A small class-conditioned image diffusion model, trained from scratch: 48-pixel images.
Rows from block 3 of a small class-conditioned image diffusion model, named by matrix and row number. Rows with one number belong to one neuron. Each number is 50 + 12 x the weight over its row's rms, rounded and kept within 0 to 99. All counts start at 0. After the name is the row's rms in percent of the matrix's.
After each neuron's rows are labels from the 100 images, of 14976 (inputs lightly noised), where the neuron reaches its highest value: "responds to" is what is common among them. Only what is clearly more common there than usual is listed. The data: retinal OCT scans (Kermany 2017).
# fc1: MLP up (model.blocks.3.mlp.fc1.weight, 384x192), inputs 96-191
# fc2: MLP down (model.blocks.3.mlp.fc2.weight, 192x384, transposed), outputs 96-191

fc1.104 097:58 27 51 31 47 47 51 59 36 56 45 45 66 77 38 60 59 55 24 45 51 52 55 42 40 62 61 53 55 69 39 58 26 58 59 38 63 52 34 60 66 41 45 31 64 47 45 39 37 47 66 31 65 61 38 63 56 40 32 39 44 48 54 55 57 23 64 43 52 43 72 63 67 55 46 73 28 80 53 53 41 46 54 40 53 56 64 51 47 48 59 59 65 35 50 44
fc2.104 102:54 46 47 40 62 54 38 47 50 63 60 69 36 45 77 37 48 32 54 58 55 47 77 60 49 52 76 53 38 61 56 42 49 74 61 58 75 62 28 45 55 63 59 58 70 57 44 46 35 38 50 56 51 38 47 46 47 54 63 32 57 65 33 57 38 53 61 49 56 22 37 46 48 74 52 36 72 50 75 45 71 52 70 46 29 47 59 36 42 54 54 59 44 51 51 39
responds to: finding: choroidal neovascularization

fc1.110 093:59 65 51 49 36 24 43 48 51 76 80 72 28 54 76 71 50 50 57 31 69 57 59 45 40 55 40 61 41 69 48 48 66 46 68 32 62 34 53 36 46 37 45 35 12 46 58 39 68 67 60 62 57 69 46 64 57 83 35 77 48 57 47 54 49 32 37 36 38 53 42 51 53 50 43 42 66 51 50 49 50 57 62 55 40 39 62 38 36 37 41 30 43 46 51 45
fc2.110 104:46 45 58 52 61 40 56 35 48 67 51 39 41 75 43 39 29 38 44 67 34 72 54 29 52 31 39 33 61 67 28 52 66 67 43 40 54 47 49 35 31 47 48 52 43 42 47 57 39 29 52 28 51 74 66 33 54 56 50 64 47 68 45 56 59 35 50 53 54 52 79 61 48 54 50 35 49 41 59 56 67 65 58 61 48 55 75 48 38 37 68 52 58 55 48 46
responds to: finding: normal

fc1.101 108:37 73 52 45 42 52 51 48 56 60 21 54 56 41 45 39 58 54 46 63 53 41 53 56 38 68 67 48 78 58 24 61 61 72 50 50 65 48 52 46 50 56 48 48 40 50 60 53 55 46 38 53 31 53 63 78 43 49 58 50 72 53 48 43 52 61 32 54 48 51 56 58 67 63 64 54 49 39 46 63 54 51 59 53 53 42 26 57 41 40 43 31 29 44 30 37
fc2.101 099:44 56 52 43 57 36 78 31 71 54 40 50 42 46 56 68 58 69 34 52 45 47 54 39 45 36 74 64 52 59 61 59 43 35 48 48 07 77 54 56 49 29 52 45 42 49 66 36 54 45 54 56 55 60 35 61 55 50 25 50 62 56 46 48 49 29 53 51 41 65 43 56 58 42 60 47 59 44 54 61 37 55 53 39 63 48 48 58 50 24 47 63 48 61 81 41
responds to: finding: choroidal neovascularization

fc1.325 095:55 48 56 51 45 69 61 56 24 74 23 67 35 56 44 75 41 35 77 55 51 50 61 45 39 42 57 47 43 53 51 49 48 39 58 67 40 43 64 23 43 42 51 50 32 50 50 52 69 39 61 51 42 51 59 38 53 80 51 62 35 43 56 64 39 52 64 58 36 55 40 46 42 52 50 54 53 46 26 62 44 66 53 58 59 46 40 49 57 40 39 59 59 41 44 38
fc2.325 098:31 55 50 59 60 29 59 61 68 76 49 46 53 56 56 45 50 46 64 47 49 54 46 61 51 46 38 51 49 59 39 50 28 75 58 67 38 60 32 24 32 29 41 69 57 32 65 60 85 62 52 38 42 53 64 54 49 56 48 50 60 45 62 51 37 47 48 61 51 50 55 48 67 49 50 42 43 50 66 40 69 27 43 66 60 59 65 47 51 50 43 39 37 53 57 54
responds to: finding: normal

fc1.127 090:68 45 63 60 46 53 29 48 42 47 56 38 52 75 39 66 32 39 54 49 71 61 28 62 62 59 57 59 57 48 54 60 68 59 32 71 54 62 36 52 55 49 51 55 47 65 51 44 67 42 80 41 32 46 50 75 74 47 39 61 44 55 52 27 54 64 58 69 58 45 66 55 74 49 61 59 51 64 53 42 44 50 49 52 40 47 64 39 60 40 44 69 53 58 37 56
fc2.127 106:40 55 30 52 42 61 50 65 41 50 61 58 60 44 71 38 53 50 51 56 27 49 67 63 51 33 41 49 42 64 54 55 67 48 31 74 58 57 53 46 41 53 68 27 31 60 58 31 71 34 84 39 54 39 49 57 48 47 47 63 42 54 57 45 65 55 40 65 46 77 37 22 60 42 76 55 54 49 79 63 46 66 57 53 42 47 44 48 72 56 66 57 57 61 42 55
responds to: finding: normal

fc1.273 139:56 47 44 62 55 63 53 60 52 56 69 33 77 46 62 46 62 76 49 58 45 53 62 79 49 17 30 52 51 46 42 39 48 49 44 58 60 46 49 39 32 47 50 39 44 51 64 30 49 60 42 77 57 77 72 34 28 49 36 50 40 61 60 57 60 81 44 33 75 52 43 48 46 63 60 41 39 58 48 42 49 44 57 56 40 48 35 63 40 64 56 52 45 51 70 55
fc2.273 125:52 50 44 55 55 68 48 60 51 30 52 45 56 48 70 58 58 35 43 40 39 67 62 34 52 64 45 30 56 31 47 53 64 59 62 61 56 48 37 23 54 60 27 50 33 63 40 66 49 36 37 62 26 45 62 55 35 51 54 33 41 54 53 42 31 41 58 25 48 37 46 33 69 50 33 33 55 61 52 54 41 41 49 50 30 44 48 38 36 62 54 74 46 47 46 46
responds to: finding: choroidal neovascularization

fc1.229 100:59 43 48 32 51 50 58 49 32 33 38 45 45 44 57 36 83 40 62 60 47 56 39 64 35 29 54 50 47 51 57 43 41 56 43 58 42 48 39 36 59 34 28 55 68 60 70 44 50 40 51 32 45 63 59 59 43 47 45 49 35 58 40 64 52 65 34 46 47 53 54 40 53 35 41 31 52 44 30 55 57 60 46 77 48 46 52 54 51 50 32 36 41 48 43 65
fc2.229 090:40 40 54 44 43 40 67 41 52 51 40 69 42 34 56 45 38 46 49 34 35 40 51 36 53 68 77 60 52 49 48 57 29 36 44 67 48 59 47 48 74 54 65 55 51 38 58 30 26 62 41 65 35 64 58 61 50 47 52 43 49 55 37 59 67 52 64 38 53 21 36 69 38 52 22 66 66 57 56 25 49 53 63 50 35 64 42 51 59 41 51 48 70 57 68 51
responds to: finding: normal

fc1.70 142:47 32 77 43 44 46 48 30 58 44 13 45 44 57 46 41 73 45 46 55 54 51 43 59 58 37 40 43 45 51 46 63 52 39 63 47 10 49 48 45 49 59 58 64 63 62 38 63 73 68 55 56 43 60 34 67 45 63 44 44 35 42 62 56 55 65 58 39 79 82 43 50 54 75 53 65 56 62 69 67 53 41 55 46 52 34 37 35 33 33 50 63 59 56 44 53
fc2.70 122:38 41 74 72 37 29 76 40 58 52 75 63 48 62 57 57 42 66 49 34 62 49 46 42 39 50 58 61 54 34 40 38 58 59 64 51 39 70 61 60 57 55 51 43 46 52 40 40 26 43 29 49 45 51 47 79 44 67 39 48 69 44 57 81 44 31 37 46 55 60 54 46 48 55 41 60 34 71 46 46 51 59 55 13 50 39 54 63 57 37 48 44 45 48 52 33
responds to: finding: choroidal neovascularization

fc1.260 108:23 45 45 69 96 49 53 64 46 54 63 53 54 39 49 44 38 32 42 48 37 46 49 41 26 62 47 23 52 51 35 43 54 63 56 51 53 57 44 58 52 58 47 51 53 49 42 72 55 45 51 46 49 50 17 56 60 56 60 55 32 41 55 58 56 36 37 48 47 51 49 54 42 59 43 50 42 55 48 21 54 49 54 73 46 57 48 67 44 63 55 28 57 48 30 37
fc2.260 092:68 29 45 74 50 54 58 54 56 58 55 43 42 49 52 42 65 75 34 55 41 65 46 68 50 29 41 36 49 60 41 54 63 39 37 54 88 59 60 52 53 46 51 55 48 47 45 82 71 46 56 52 44 36 47 69 55 51 52 53 42 49 55 50 56 26 77 49 42 48 38 40 57 52 38 46 52 51 45 27 44 50 54 40 56 52 28 33 39 50 47 37 64 47 36 60
responds to: finding: diabetic macular edema

fc1.151 093:56 56 29 40 46 59 42 33 46 35 59 49 45 42 50 62 58 53 60 41 74 56 67 78 53 72 49 52 48 34 49 68 32 64 39 43 54 61 50 37 64 34 52 53 40 44 35 21 53 50 42 41 56 43 40 31 42 49 24 55 36 50 65 63 53 54 36 43 42 58 49 53 58 56 60 56 60 39 67 56 27 44 33 59 59 55 48 52 50 41 43 60 26 70 38 61
fc2.151 100:46 35 40 23 49 55 48 54 35 55 43 57 44 54 23 52 43 62 69 36 69 34 50 48 37 51 44 30 46 43 49 58 32 58 66 43 47 58 58 24 42 68 53 62 72 42 46 38 43 51 31 74 50 41 31 50 29 60 48 67 49 49 44 36 66 63 44 36 45 45 48 46 28 31 67 44 54 46 44 33 83 53 58 40 29 47 32 52 50 54 50 53 30 70 49 52
responds to: finding: diabetic macular edema

fc1.239 098:84 69 28 58 42 54 49 57 44 46 57 46 61 66 54 45 53 55 46 53 56 50 50 36 41 30 58 48 71 61 47 28 39 43 38 42 47 50 52 58 51 36 50 52 51 47 50 42 29 38 61 37 53 52 51 42 66 61 54 68 52 62 53 47 48 62 46 25 42 77 41 41 44 37 59 59 47 64 69 45 26 53 27 41 76 50 44 46 64 21 46 61 46 43 39 54
fc2.239 114:50 56 60 66 51 82 44 37 69 32 61 52 26 40 73 59 53 58 66 61 69 39 49 78 66 60 45 46 52 44 53 56 45 41 26 41 63 53 40 58 47 76 85 36 44 74 48 57 46 53 49 36 53 54 52 42 37 54 64 43 51 47 52 50 50 44 37 52 51 52 56 65 34 39 41 29 62 53 32 41 61 47 61 41 51 55 39 42 37 33 46 43 35 76 28 59
responds to: finding: drusen

fc1.241 091:55 59 32 54 34 55 36 46 38 49 59 69 55 56 37 62 53 42 49 52 51 64 48 42 62 59 48 63 46 28 61 51 64 47 80 46 30 57 70 40 55 17 43 42 57 63 46 57 64 46 56 43 42 59 47 50 47 50 38 34 55 52 46 47 55 65 46 55 48 61 68 31 53 78 51 41 45 61 35 45 57 53 49 64 29 18 33 67 63 54 50 56 67 60 61 45
fc2.241 105:51 38 60 62 55 43 37 39 57 47 52 42 16 22 50 32 35 44 57 60 56 65 62 61 44 49 22 70 56 43 67 55 57 43 46 41 43 45 39 42 51 58 61 61 54 28 59 57 42 51 66 36 47 57 53 46 43 57 68 27 59 29 34 63 38 54 45 44 42 63 46 58 40 48 61 34 45 39 65 65 41 52 55 46 65 44 60 36 48 41 52 54 60 56 54 57
responds to: finding: choroidal neovascularization

fc1.50 088:61 80 42 60 47 56 27 24 73 35 29 46 39 51 50 57 39 32 41 67 39 48 34 75 25 63 57 63 52 36 52 41 39 70 26 47 54 42 23 51 71 57 70 56 38 60 66 36 30 58 65 45 39 56 43 50 46 41 44 49 57 43 54 52 49 58 57 50 62 51 53 28 59 45 68 47 75 55 32 57 40 57 39 53 48 69 37 69 67 22 49 43 65 55 47 42
fc2.50 090:49 67 37 48 58 66 47 72 36 39 45 55 60 53 43 45 64 51 38 52 36 31 70 45 38 42 58 51 67 35 39 43 37 42 72 47 52 59 63 55 38 40 39 38 48 69 43 49 35 57 46 48 24 58 38 41 65 31 50 72 48 50 44 55 47 37 39 60 60 34 51 62 69 54 62 49 44 52 65 36 64 58 53 52 46 40 44 47 68 37 40 52 57 32 57 23
responds to: finding: normal

fc1.340 093:34 47 42 50 51 46 49 62 45 38 48 37 54 52 47 45 52 52 48 50 58 54 59 60 40 52 45 39 53 73 54 66 73 49 57 65 57 51 46 52 40 48 62 54 60 57 75 50 35 52 72 61 49 39 54 53 42 55 42 50 38 32 32 45 51 32 79 67 41 47 60 35 67 62 60 39 51 50 21 48 30 54 56 52 22 49 53 58 58 44 79 60 42 32 52 62
fc2.340 101:54 63 43 53 55 65 30 37 54 49 41 62 49 40 47 35 57 51 51 49 49 20 25 42 44 46 47 48 52 50 61 53 39 38 49 67 59 48 47 63 71 54 46 46 79 54 43 47 45 54 83 45 53 52 43 45 70 41 21 63 39 45 80 53 39 69 53 51 55 49 57 68 48 49 54 63 57 52 72 50 41 33 37 56 75 59 35 65 41 59 44 50 49 43 43 58
responds to: finding: normal