A small class-conditioned image diffusion model, trained from scratch.
Model: 48-pixel images, norm layernorm, patch size [6, 6].
Training: soap at rate 0.0017, 18300 steps, batches of 64.
Data: trained on retinal OCT scans (Kermany 2017), 98430 training examples, 11.9 epochs.
Rows from block 5 of a small class-conditioned image diffusion model, named by matrix and row number. Rows with one number belong to one neuron. Each number is 128 + 32 x the weight over its row's rms, rounded and kept within 0 to 255. All counts start at 0. Numbers have three digits each. After the name is the row's rms in percent of the matrix's.
After each neuron's rows are labels from the 100 images, of 14976 (inputs lightly noised), where the neuron reaches its highest value: "colour at peak" is the nearest of a few named colours to the mean colour under the peak; "responds to" is what is common among them. Only what is clearly more common there than usual is listed. The data: retinal OCT scans (Kermany 2017).
# fc1: MLP up (model.blocks.5.mlp.fc1.weight, 384x192), inputs 128-191
# fc2: MLP down (model.blocks.5.mlp.fc2.weight, 192x384, transposed), outputs 128-191

fc1.211 137:114089113128060164093155133090140086141141147160134105155145129154188152177153161111158138143138136204103119172175126151180139141154187128159163131114122142180142114079129175152137181113067130
fc2.211 110:102174117109103170126135130119184134138127100107126159127108119120223187157154151113082114147111144070050161111127091139101123147209129125157181065152164101163115116062098123122090090162046117
colour at peak: grey
responds to: finding: diabetic macular edema

fc1.370 135:149107077121186161171097130095145117143147106133110107124143147116118156106164156113100139160088128167145141153184140172080204168097126155127112166106194121077160132133148129140132122152058096
fc2.370 104:121129112142196126106134125137130103114135125173135103108096119112190085065138159102129068108093162057192091103133101141153150164114068118182085066108152171121160133128105109128166140159111125
colour at peak: grey
responds to: finding: diabetic macular edema

fc1.295 091:116112096117176080143111175155098103152133200129110160097119093146105118129097132192087078134100152145076126117126089135123125106127120105100128141125075094138160151156177099156082108131076128
fc2.295 109:116121143092051137104112036094049080087154195124132140112156130102141133145116151108110076065154104143103092127046170133119106097172128114134127167164165110092054183169142138102111140091149117
colour at peak: grey
responds to: finding: choroidal neovascularization

fc1.68 090:115138152114111126140142149163126065088087114100126183120146117164155122187061100118118140190113109049198113106163056105144149182108133114093089155122126182074146114124164157144172122120119124
fc2.68 095:141189098131140135124097159155104153188175109198152182164131192158092111093185141130137133158135143167118084058062114173128183111084170155158132164086130162075142217105132095113182100169135171
colour at peak: grey
responds to: finding: diabetic macular edema

fc1.282 092:146114123120158135113144137109135183135127168148132119122158157138173217127106137136147139118124186092108141124108168119118124138100108117110150063127183093129171126133117067167143156130116191
fc2.282 102:102156148116142166117171104091119128126090112158147117109070171141201196128127157128100188124108046158149164128142160107116121126097135134102109062140116158095131154104039092058110130137148122
colour at peak: grey
responds to: finding: choroidal neovascularization

fc1.110 132:127076097143080099140133084141114095165134136119117082126117165135162062108139067098058086124135141104061111158110158140103091139140048091064185121159070100131091119125138121137151125118134110
fc2.110 115:123112141107110149148067105126048130132144127118088125145147126173138101103178149132138090140143144112138157101110106079125143121108091134135086131108114175108167088091109069130078157135151105
colour at peak: grey
responds to: finding: choroidal neovascularization

fc1.174 089:145143145141118108135121124163133137105137090164146117119153169126114123136123154127094121101134156082093100069144149147071133135169119150125067162148144080189171132145121141123156167118071114
fc2.174 095:112142205138113118123078057185120146144153141101135124094146181137149107066145095161170118090148173162139127116148170120132191151126087153107134170155138156191164063121138088126124148092146123
colour at peak: grey
responds to: finding: choroidal neovascularization

fc1.66 097:127188110166121109179110092125081047146107139178172134104107156132100115131088184098133061147087082088114066150204195148064131147153100147150180088131124144118143122115142113153134101093090113
fc2.66 095:117133120160117118145110120134215148107171110155197163175112115009164139147122126138126102170145128121169095120104175142117138091115135124088119108082090106200107133174155116148089084075134103
colour at peak: grey
responds to: finding: choroidal neovascularization; finding: diabetic macular edema

fc1.287 096:093129108150208123142125120095118116147191121104166176114105123164140119121133143122184174157098153119100143181141160146136121104145073044104158121128175148129155106143145158094142124119136117
fc2.287 081:134164052152153098122089136125122156098054080088122110173162130068147157058134165103122124108107124114095126170135127162164197135179084153117086144118116131120116149102120091166113096130127112
colour at peak: grey
responds to: finding: choroidal neovascularization

fc1.86 086:124171175116075163147159146113136127098141157128181144151099158161136118129183152109083137157114116147093143062147189111135129082118122175100079123104168161127114108179156136123126139139025120
fc2.86 083:155097089111183121138098149089118173171092148112161123106182155097181139085191102134142118125065149111108169098163165153083136091117107149086154077157145115114154128187133122126143129149136140
colour at peak: grey
responds to: finding: choroidal neovascularization

fc1.2 109:117179106125189100118155163115097087133163145085082138137166140153094146102130133124159135158167126155090149180111112119140134182095134176083054104136171178123087092224161101137140121135108110
fc2.2 115:093148165128137136069164160144153132084065121212142154143128126133044158110097157124093095142151058139143136109132160113084130187145077116095144144143168139134130112135142145127095115195112068
colour at peak: grey
responds to: finding: choroidal neovascularization

fc1.317 081:144128114096136062123085156170137134112098155121131148109122167134144098110147129128107092123129120228131125094080146129108040081102186100132180130131079079112147094113123099144176117114116142
fc2.317 082:154108122103158131096118108146127086108151132164117104074123138105096120116080082144146104111106091110102112089219152118096119167100201164106079155118100160140163163119146085095118114122132068
colour at peak: grey
responds to: finding: choroidal neovascularization

fc1.128 094:172127088130207144126059150111121143112093114128132098109095171138163099155092126124164144142160147159131146124087131138120119150125146076090079124135000099093141143156118161132046113115119164
fc2.128 092:156142079163058133143173094127130123140137104113152069147119141089057145151114084119138154123165118113081143105159160149115100104117103169075129133103069145122124110232152048158119130111158171
colour at peak: grey
responds to: finding: choroidal neovascularization

fc1.306 091:164109129138169143161177131073144091179140139160108155073066152105110135113130125076137155185117106102127113118138118162107203146140087170134123176145121145124111125112127136099082213114118125
fc2.306 107:156123121113154115187101107125132145113130105127099096166186135139126149098139073143100112146112200138164100117164162141098118137114121114051132112136141088138130169154108129139147196112154122
colour at peak: grey
responds to: finding: choroidal neovascularization

fc1.260 095:144125155106081135119111161135136154134134075147150091105148119140144125079091152138125124140179145151108131000139126128196123138142144104119085128111136097116128121067102139139152137133145102
fc2.260 082:113192119089160132105157142114124135142088148122141138138123146114066137106124143129138095148170115149128129042113162124145137130152077127097121113158133156068119104152122164114043125133162094
colour at peak: grey
responds to: finding: choroidal neovascularization

fc1.25 084:116167100099091131123129119190090119081121098160147109141155127133117132158117151093103126117133166116108126144159141111117084074098144050085131120120159147110052170150068144087159115136139078
fc2.25 076:129171146113109122123104158135197128151121149164126150079081093107152107066109138168180127150081130138126115142101154071091193096154095119143159126143127148138098120162098094179176144103168148
colour at peak: grey
responds to: finding: diabetic macular edema

fc1.176 092:119112127100106115123090151097115151074102075110135193109162113139146054138101086131170139162083153093088135087148128110114199184122137114113092096126167172114192111099172142122143109151134118
fc2.176 098:111106167122158111119159130049138096159130115134123133126077104085139147145136131117131094160111074128140128092098112104135136215136157114133116112119120110120170128059172128147090134155174147
colour at peak: grey
responds to: finding: choroidal neovascularization

fc1.30 091:103066116120130158127155115135174126134150097105132110129136122158115123112167116111155063162169106112147067106131154206110087151114101185076140160121162123133155110078144127113131076163134120
fc2.30 106:091098113087089145119099147176092107126101120039134156118103135082072145118133140129135158157120129153133045115119157194137174143134123159091127161129129144122114168137106142104103103164108118
colour at peak: grey
responds to: finding: choroidal neovascularization

fc1.127 086:136120151141136192166097123172136109123177137085128144140112166140120093129143105118117181170090146122154121077157163130162152129123173154115124117148093155100187064114168187147112121102112149
fc2.127 083:116083160151130095122125193069131158134144061121104133141124154163141118097131143166140155082143096121131125100115125129128166121118141110144117148118084089127177149138123072117094115131133113
colour at peak: grey
responds to: finding: choroidal neovascularization

fc1.271 107:129133094105181162123107097129138120141122168135137074106109186136094138126141147135082123116100117140156084120167113120106139161141135153115122132128169130078104091145186119130135140141100105
fc2.271 104:179108118163137137101140173084070123133134119175177071131125131159175128094151150119129139148153117057176153151147103121127155173103090153182105107132111158170163056124123145182096114140109180
colour at peak: grey
responds to: finding: choroidal neovascularization

fc1.76 107:141164101132126122118075164147162130109174109141128097135166071139157093129140163067128169113137135125096145107147132149119162126126122139191104163082169061098206155125117125080150139159151138
fc2.76 100:165124111158166135133179145140177109118109109090146143118174109156098061120079155083127093096126155132114133117132108145101136129103082102180118124159137117123178150128128162187111110089128145
colour at peak: grey
responds to: finding: diabetic macular edema

fc1.144 091:180128105135102075110078078145130102092147094129154091110133096142122214103098128155135084094120149131074103132160176117127095133157134151125138133137128112125152161088145124113156145115084153
fc2.144 086:181152103183136070142133101127094138139147108111159101121132112132094118158150129126137150109113170089125077136121148098126115089160168112139191136062118092129097173122086124151127187114133130
colour at peak: grey
responds to: finding: choroidal neovascularization

fc1.337 090:142100106131176103127110164075109149114122133144121132127121082105122143143141121129092113142110122155135139180099076144144135124112135032072142137126062166119154165157104137146124122125122120
fc2.337 092:133146026128149167149154160154116172144101078122132129126132156175189137145108118116138107142189154115096137199149147182127138206125159123067170148083125171103140109148137143139140151149145183
colour at peak: grey
responds to: finding: diabetic macular edema

fc1.43 113:144052125173121087129062182104101147155052128178090116145116083104160141120141168115144140108127099140081104211092100146090205127159164163118155164140067120111104130061077111137179108095151147
fc2.43 098:159115090088154113149127157100100131098161133133099122116170138186162110145126129099113128101106141132071152097094169143160174107124094154085156154171098138109097143163106126149079161131155133
colour at peak: grey
responds to: finding: diabetic macular edema

fc1.279 112:170055137161103147160060138113115159112131163139044124085147153129086096150105141105116141130155122113158141142161109211065151162149133185143127129171157126121104143116110167141125089101118123
fc2.279 099:106094143103087111135146094090108113110123050125081127152127102071131127131067089128200118133190149088150118134142173168199106104168111065173082144115138129163129093089117123042092104193125131
colour at peak: white
responds to: finding: choroidal neovascularization

fc1.29 078:126161173117152127124138167133119135135115077099118053108142177133113099126077146114232120087234141165106128027130112082220103095157116058140054108122137125156151100088138095133148113120145152
fc2.29 077:108188117119140128108120107077162076166121117099127123125121146111189106074147141117176097071107094118118106083141146071171110103141134113164147081089102204120101138152132183088127108135156116
colour at peak: grey
responds to: finding: choroidal neovascularization

fc1.184 091:113135096130075141129113092092157144104107130119124075142129144113096142149146174104155171083131174107081140073095156113162143102130130111075140142132113133169164082154148117135165133159144114
fc2.184 095:127137135125166130094114141086090105128167144132136177116172157156133173163142142146086096100130107087149156131146142131126142115110102119105146123134124123193151176132160103098147140190113110
colour at peak: grey
responds to: finding: choroidal neovascularization

fc1.357 087:208152145143145119099087116117146173138116077147165168117134155159095146121112137152142100148165146062106131195134135132069094101119121214132177137131167173133117094070099149120172168101152085
fc2.357 086:194172173158071122102129107158105128093152077068164114127115121139221111150154108079104196143119101137113133127115148153116172122123131100158134102124130122156108172205078158135128167095164140
colour at peak: grey
responds to: finding: choroidal neovascularization

fc1.52 102:110144105212120141119126105068194164094139102147173137140093158082113133105127147174153184197166141177142168122186155112156138113094135138110133097180148131213161114098095136092158142113165119
fc2.52 103:069127121240108120131138103119060143116144122112138150177124137125091097146102141054145087145183140092084172113084121136135141136153157112137133122125132133148114184117119116176140131160134138
colour at peak: grey; white
responds to: finding: choroidal neovascularization

fc1.316 128:120098129134129030174153126129136136140139123122097074146120101099055128105141129125168132133148134080082121117179132156114183098130132062119167131124191199121114077141131087119128139142097126
fc2.316 124:130085103161137067124116168133147089115085151160100097186165128120082086121149122150122123093121138135091098192174142174084137096077090144174146156109102096177101104130111104150096125125207214
colour at peak: grey
responds to: finding: choroidal neovascularization

fc1.69 079:095113113042146121187121147171121020167145119093098118182136160149117155088094156123095036100151100071101144124126176192137156127123093132141119117169119166058099145158113136102178115113149133
fc2.69 085:101092125093122121100178103147084145138065124071137068123149193130092135111158206128151196096133181189130090099190132146075147090046075164102133058147144109115084125137094161117169126116083164
colour at peak: grey
responds to: finding: normal

fc1.79 088:117123126152094181152133108105122130123118069172125073160128180118092113103139138131131098117154143162142114220099147118124121093116115180087161108140105101133161139107127131128185150114034141
fc2.79 093:118103121164070115152135119123137138148104105121119156075117113147111109131126089189185133116106135096159079154140174102139132149143133097090134114107125154057148106218196085159102118128102117
colour at peak: grey
responds to: finding: choroidal neovascularization

fc1.215 097:099106116129090117125111085089100122140147139132176114146082119102142125118136178098120118152160071091134113113160159177118141069076108117122142123099084150146064102159166067096095152120141146
fc2.215 103:146065122169139145171207110125176134116151122094161145122182164171131153097148154163131153152100236160130130140089134170123139100130097139092139145140095139138054163129098086103135123053096109
colour at peak: grey
responds to: finding: diabetic macular edema

fc1.291 086:133117133140171099081140147130154180142108184144129133152165133115229151104114131142078105152110105176132105130095113134111121060155151193171146140125129050154118080107086119171128145081094137
fc2.291 092:122104131144119096138092178140096112112121122090147175120130104155088089136100099134118059126129129146134121145106089176074122014155186100137162153184172061128121167146154085103118138067108172
colour at peak: grey
responds to: finding: choroidal neovascularization; finding: diabetic macular edema

fc1.223 093:107109138152144147114149155113044150139088114137119121132095151203168087142145111069123123135096091116149117103054122074141157112129091130141104057145117165155118166165124201095075113121163117
fc2.223 095:128163099188136106099144087111078169139162137128089163185116154163148129144110149080166169132128175158126115139151157107131126089158073164119113155093112164121089150091109205107132156114126102
colour at peak: grey
responds to: finding: diabetic macular edema

fc1.162 092:110140141132181224117115175139118116113145066103127088126121124156079157101070143142173188128162128192186130090144133145154166108143146235127102145124141198147083135100143087115124117133161149
fc2.162 089:103140108131053143102105145155102138163127080124106123157128116126118122039159118132138070162124147157182136066127143118096055183141102111089092100132137132123098123143113133130077131190163129
colour at peak: grey
responds to: finding: choroidal neovascularization

fc1.42 095:168124098141160134093053202107071154142136147078124141055139151114173159095172124120156116158152188141084114123132074089169135117150115118157116096140143112199168087122137151159110096130141121
fc2.42 111:160095123122114106123248150080232126142133161100103105204057148126156117098115134106122139099142061117116120123080097080138140113113078138147124088084135142176127160133126180143134120183137127
colour at peak: grey
responds to: finding: normal

fc1.290 091:119094114092185164145190101122111088116130076050123096108111140179203105144089157119153110140144151110184133097159142137204116133118163102080133102141121204095131121180156131122094134102140090
fc2.290 094:137195128094101157120119182144180183147145115123166114116164146155116127176172120134136111124141146188143101141091085154103089079105149097123122136129188072116153136069085180108082114148095120
colour at peak: grey
responds to: finding: choroidal neovascularization

fc1.263 083:155132141133135126139160149175153125190172107117150157127136113149094143172161139152131154160127151138120159144127163143182152112106125152146095097163104154051108140148135166112155147133142132
fc2.263 092:171128157141168100123144184132122121127143096068120093076081128163118139125150149110144128164105131062105089145144127147099083153100121118136101176133079144033107113101128215140124168118143184
colour at peak: grey
responds to: finding: diabetic macular edema

fc1.329 124:103101174102118165116139129041127108155123094129093109145117163178113103125132109100084186132150165161141125141166124141090112111126154093104166125120105130090124097111081198150127132134112164
fc2.329 104:151054141169151161103141089112152121113137161127111109085144167115083093118117115118142130096111145060160124125094145134183187087114137144119150090110128155072132125109120163115056208156068181
colour at peak: grey
responds to: finding: diabetic macular edema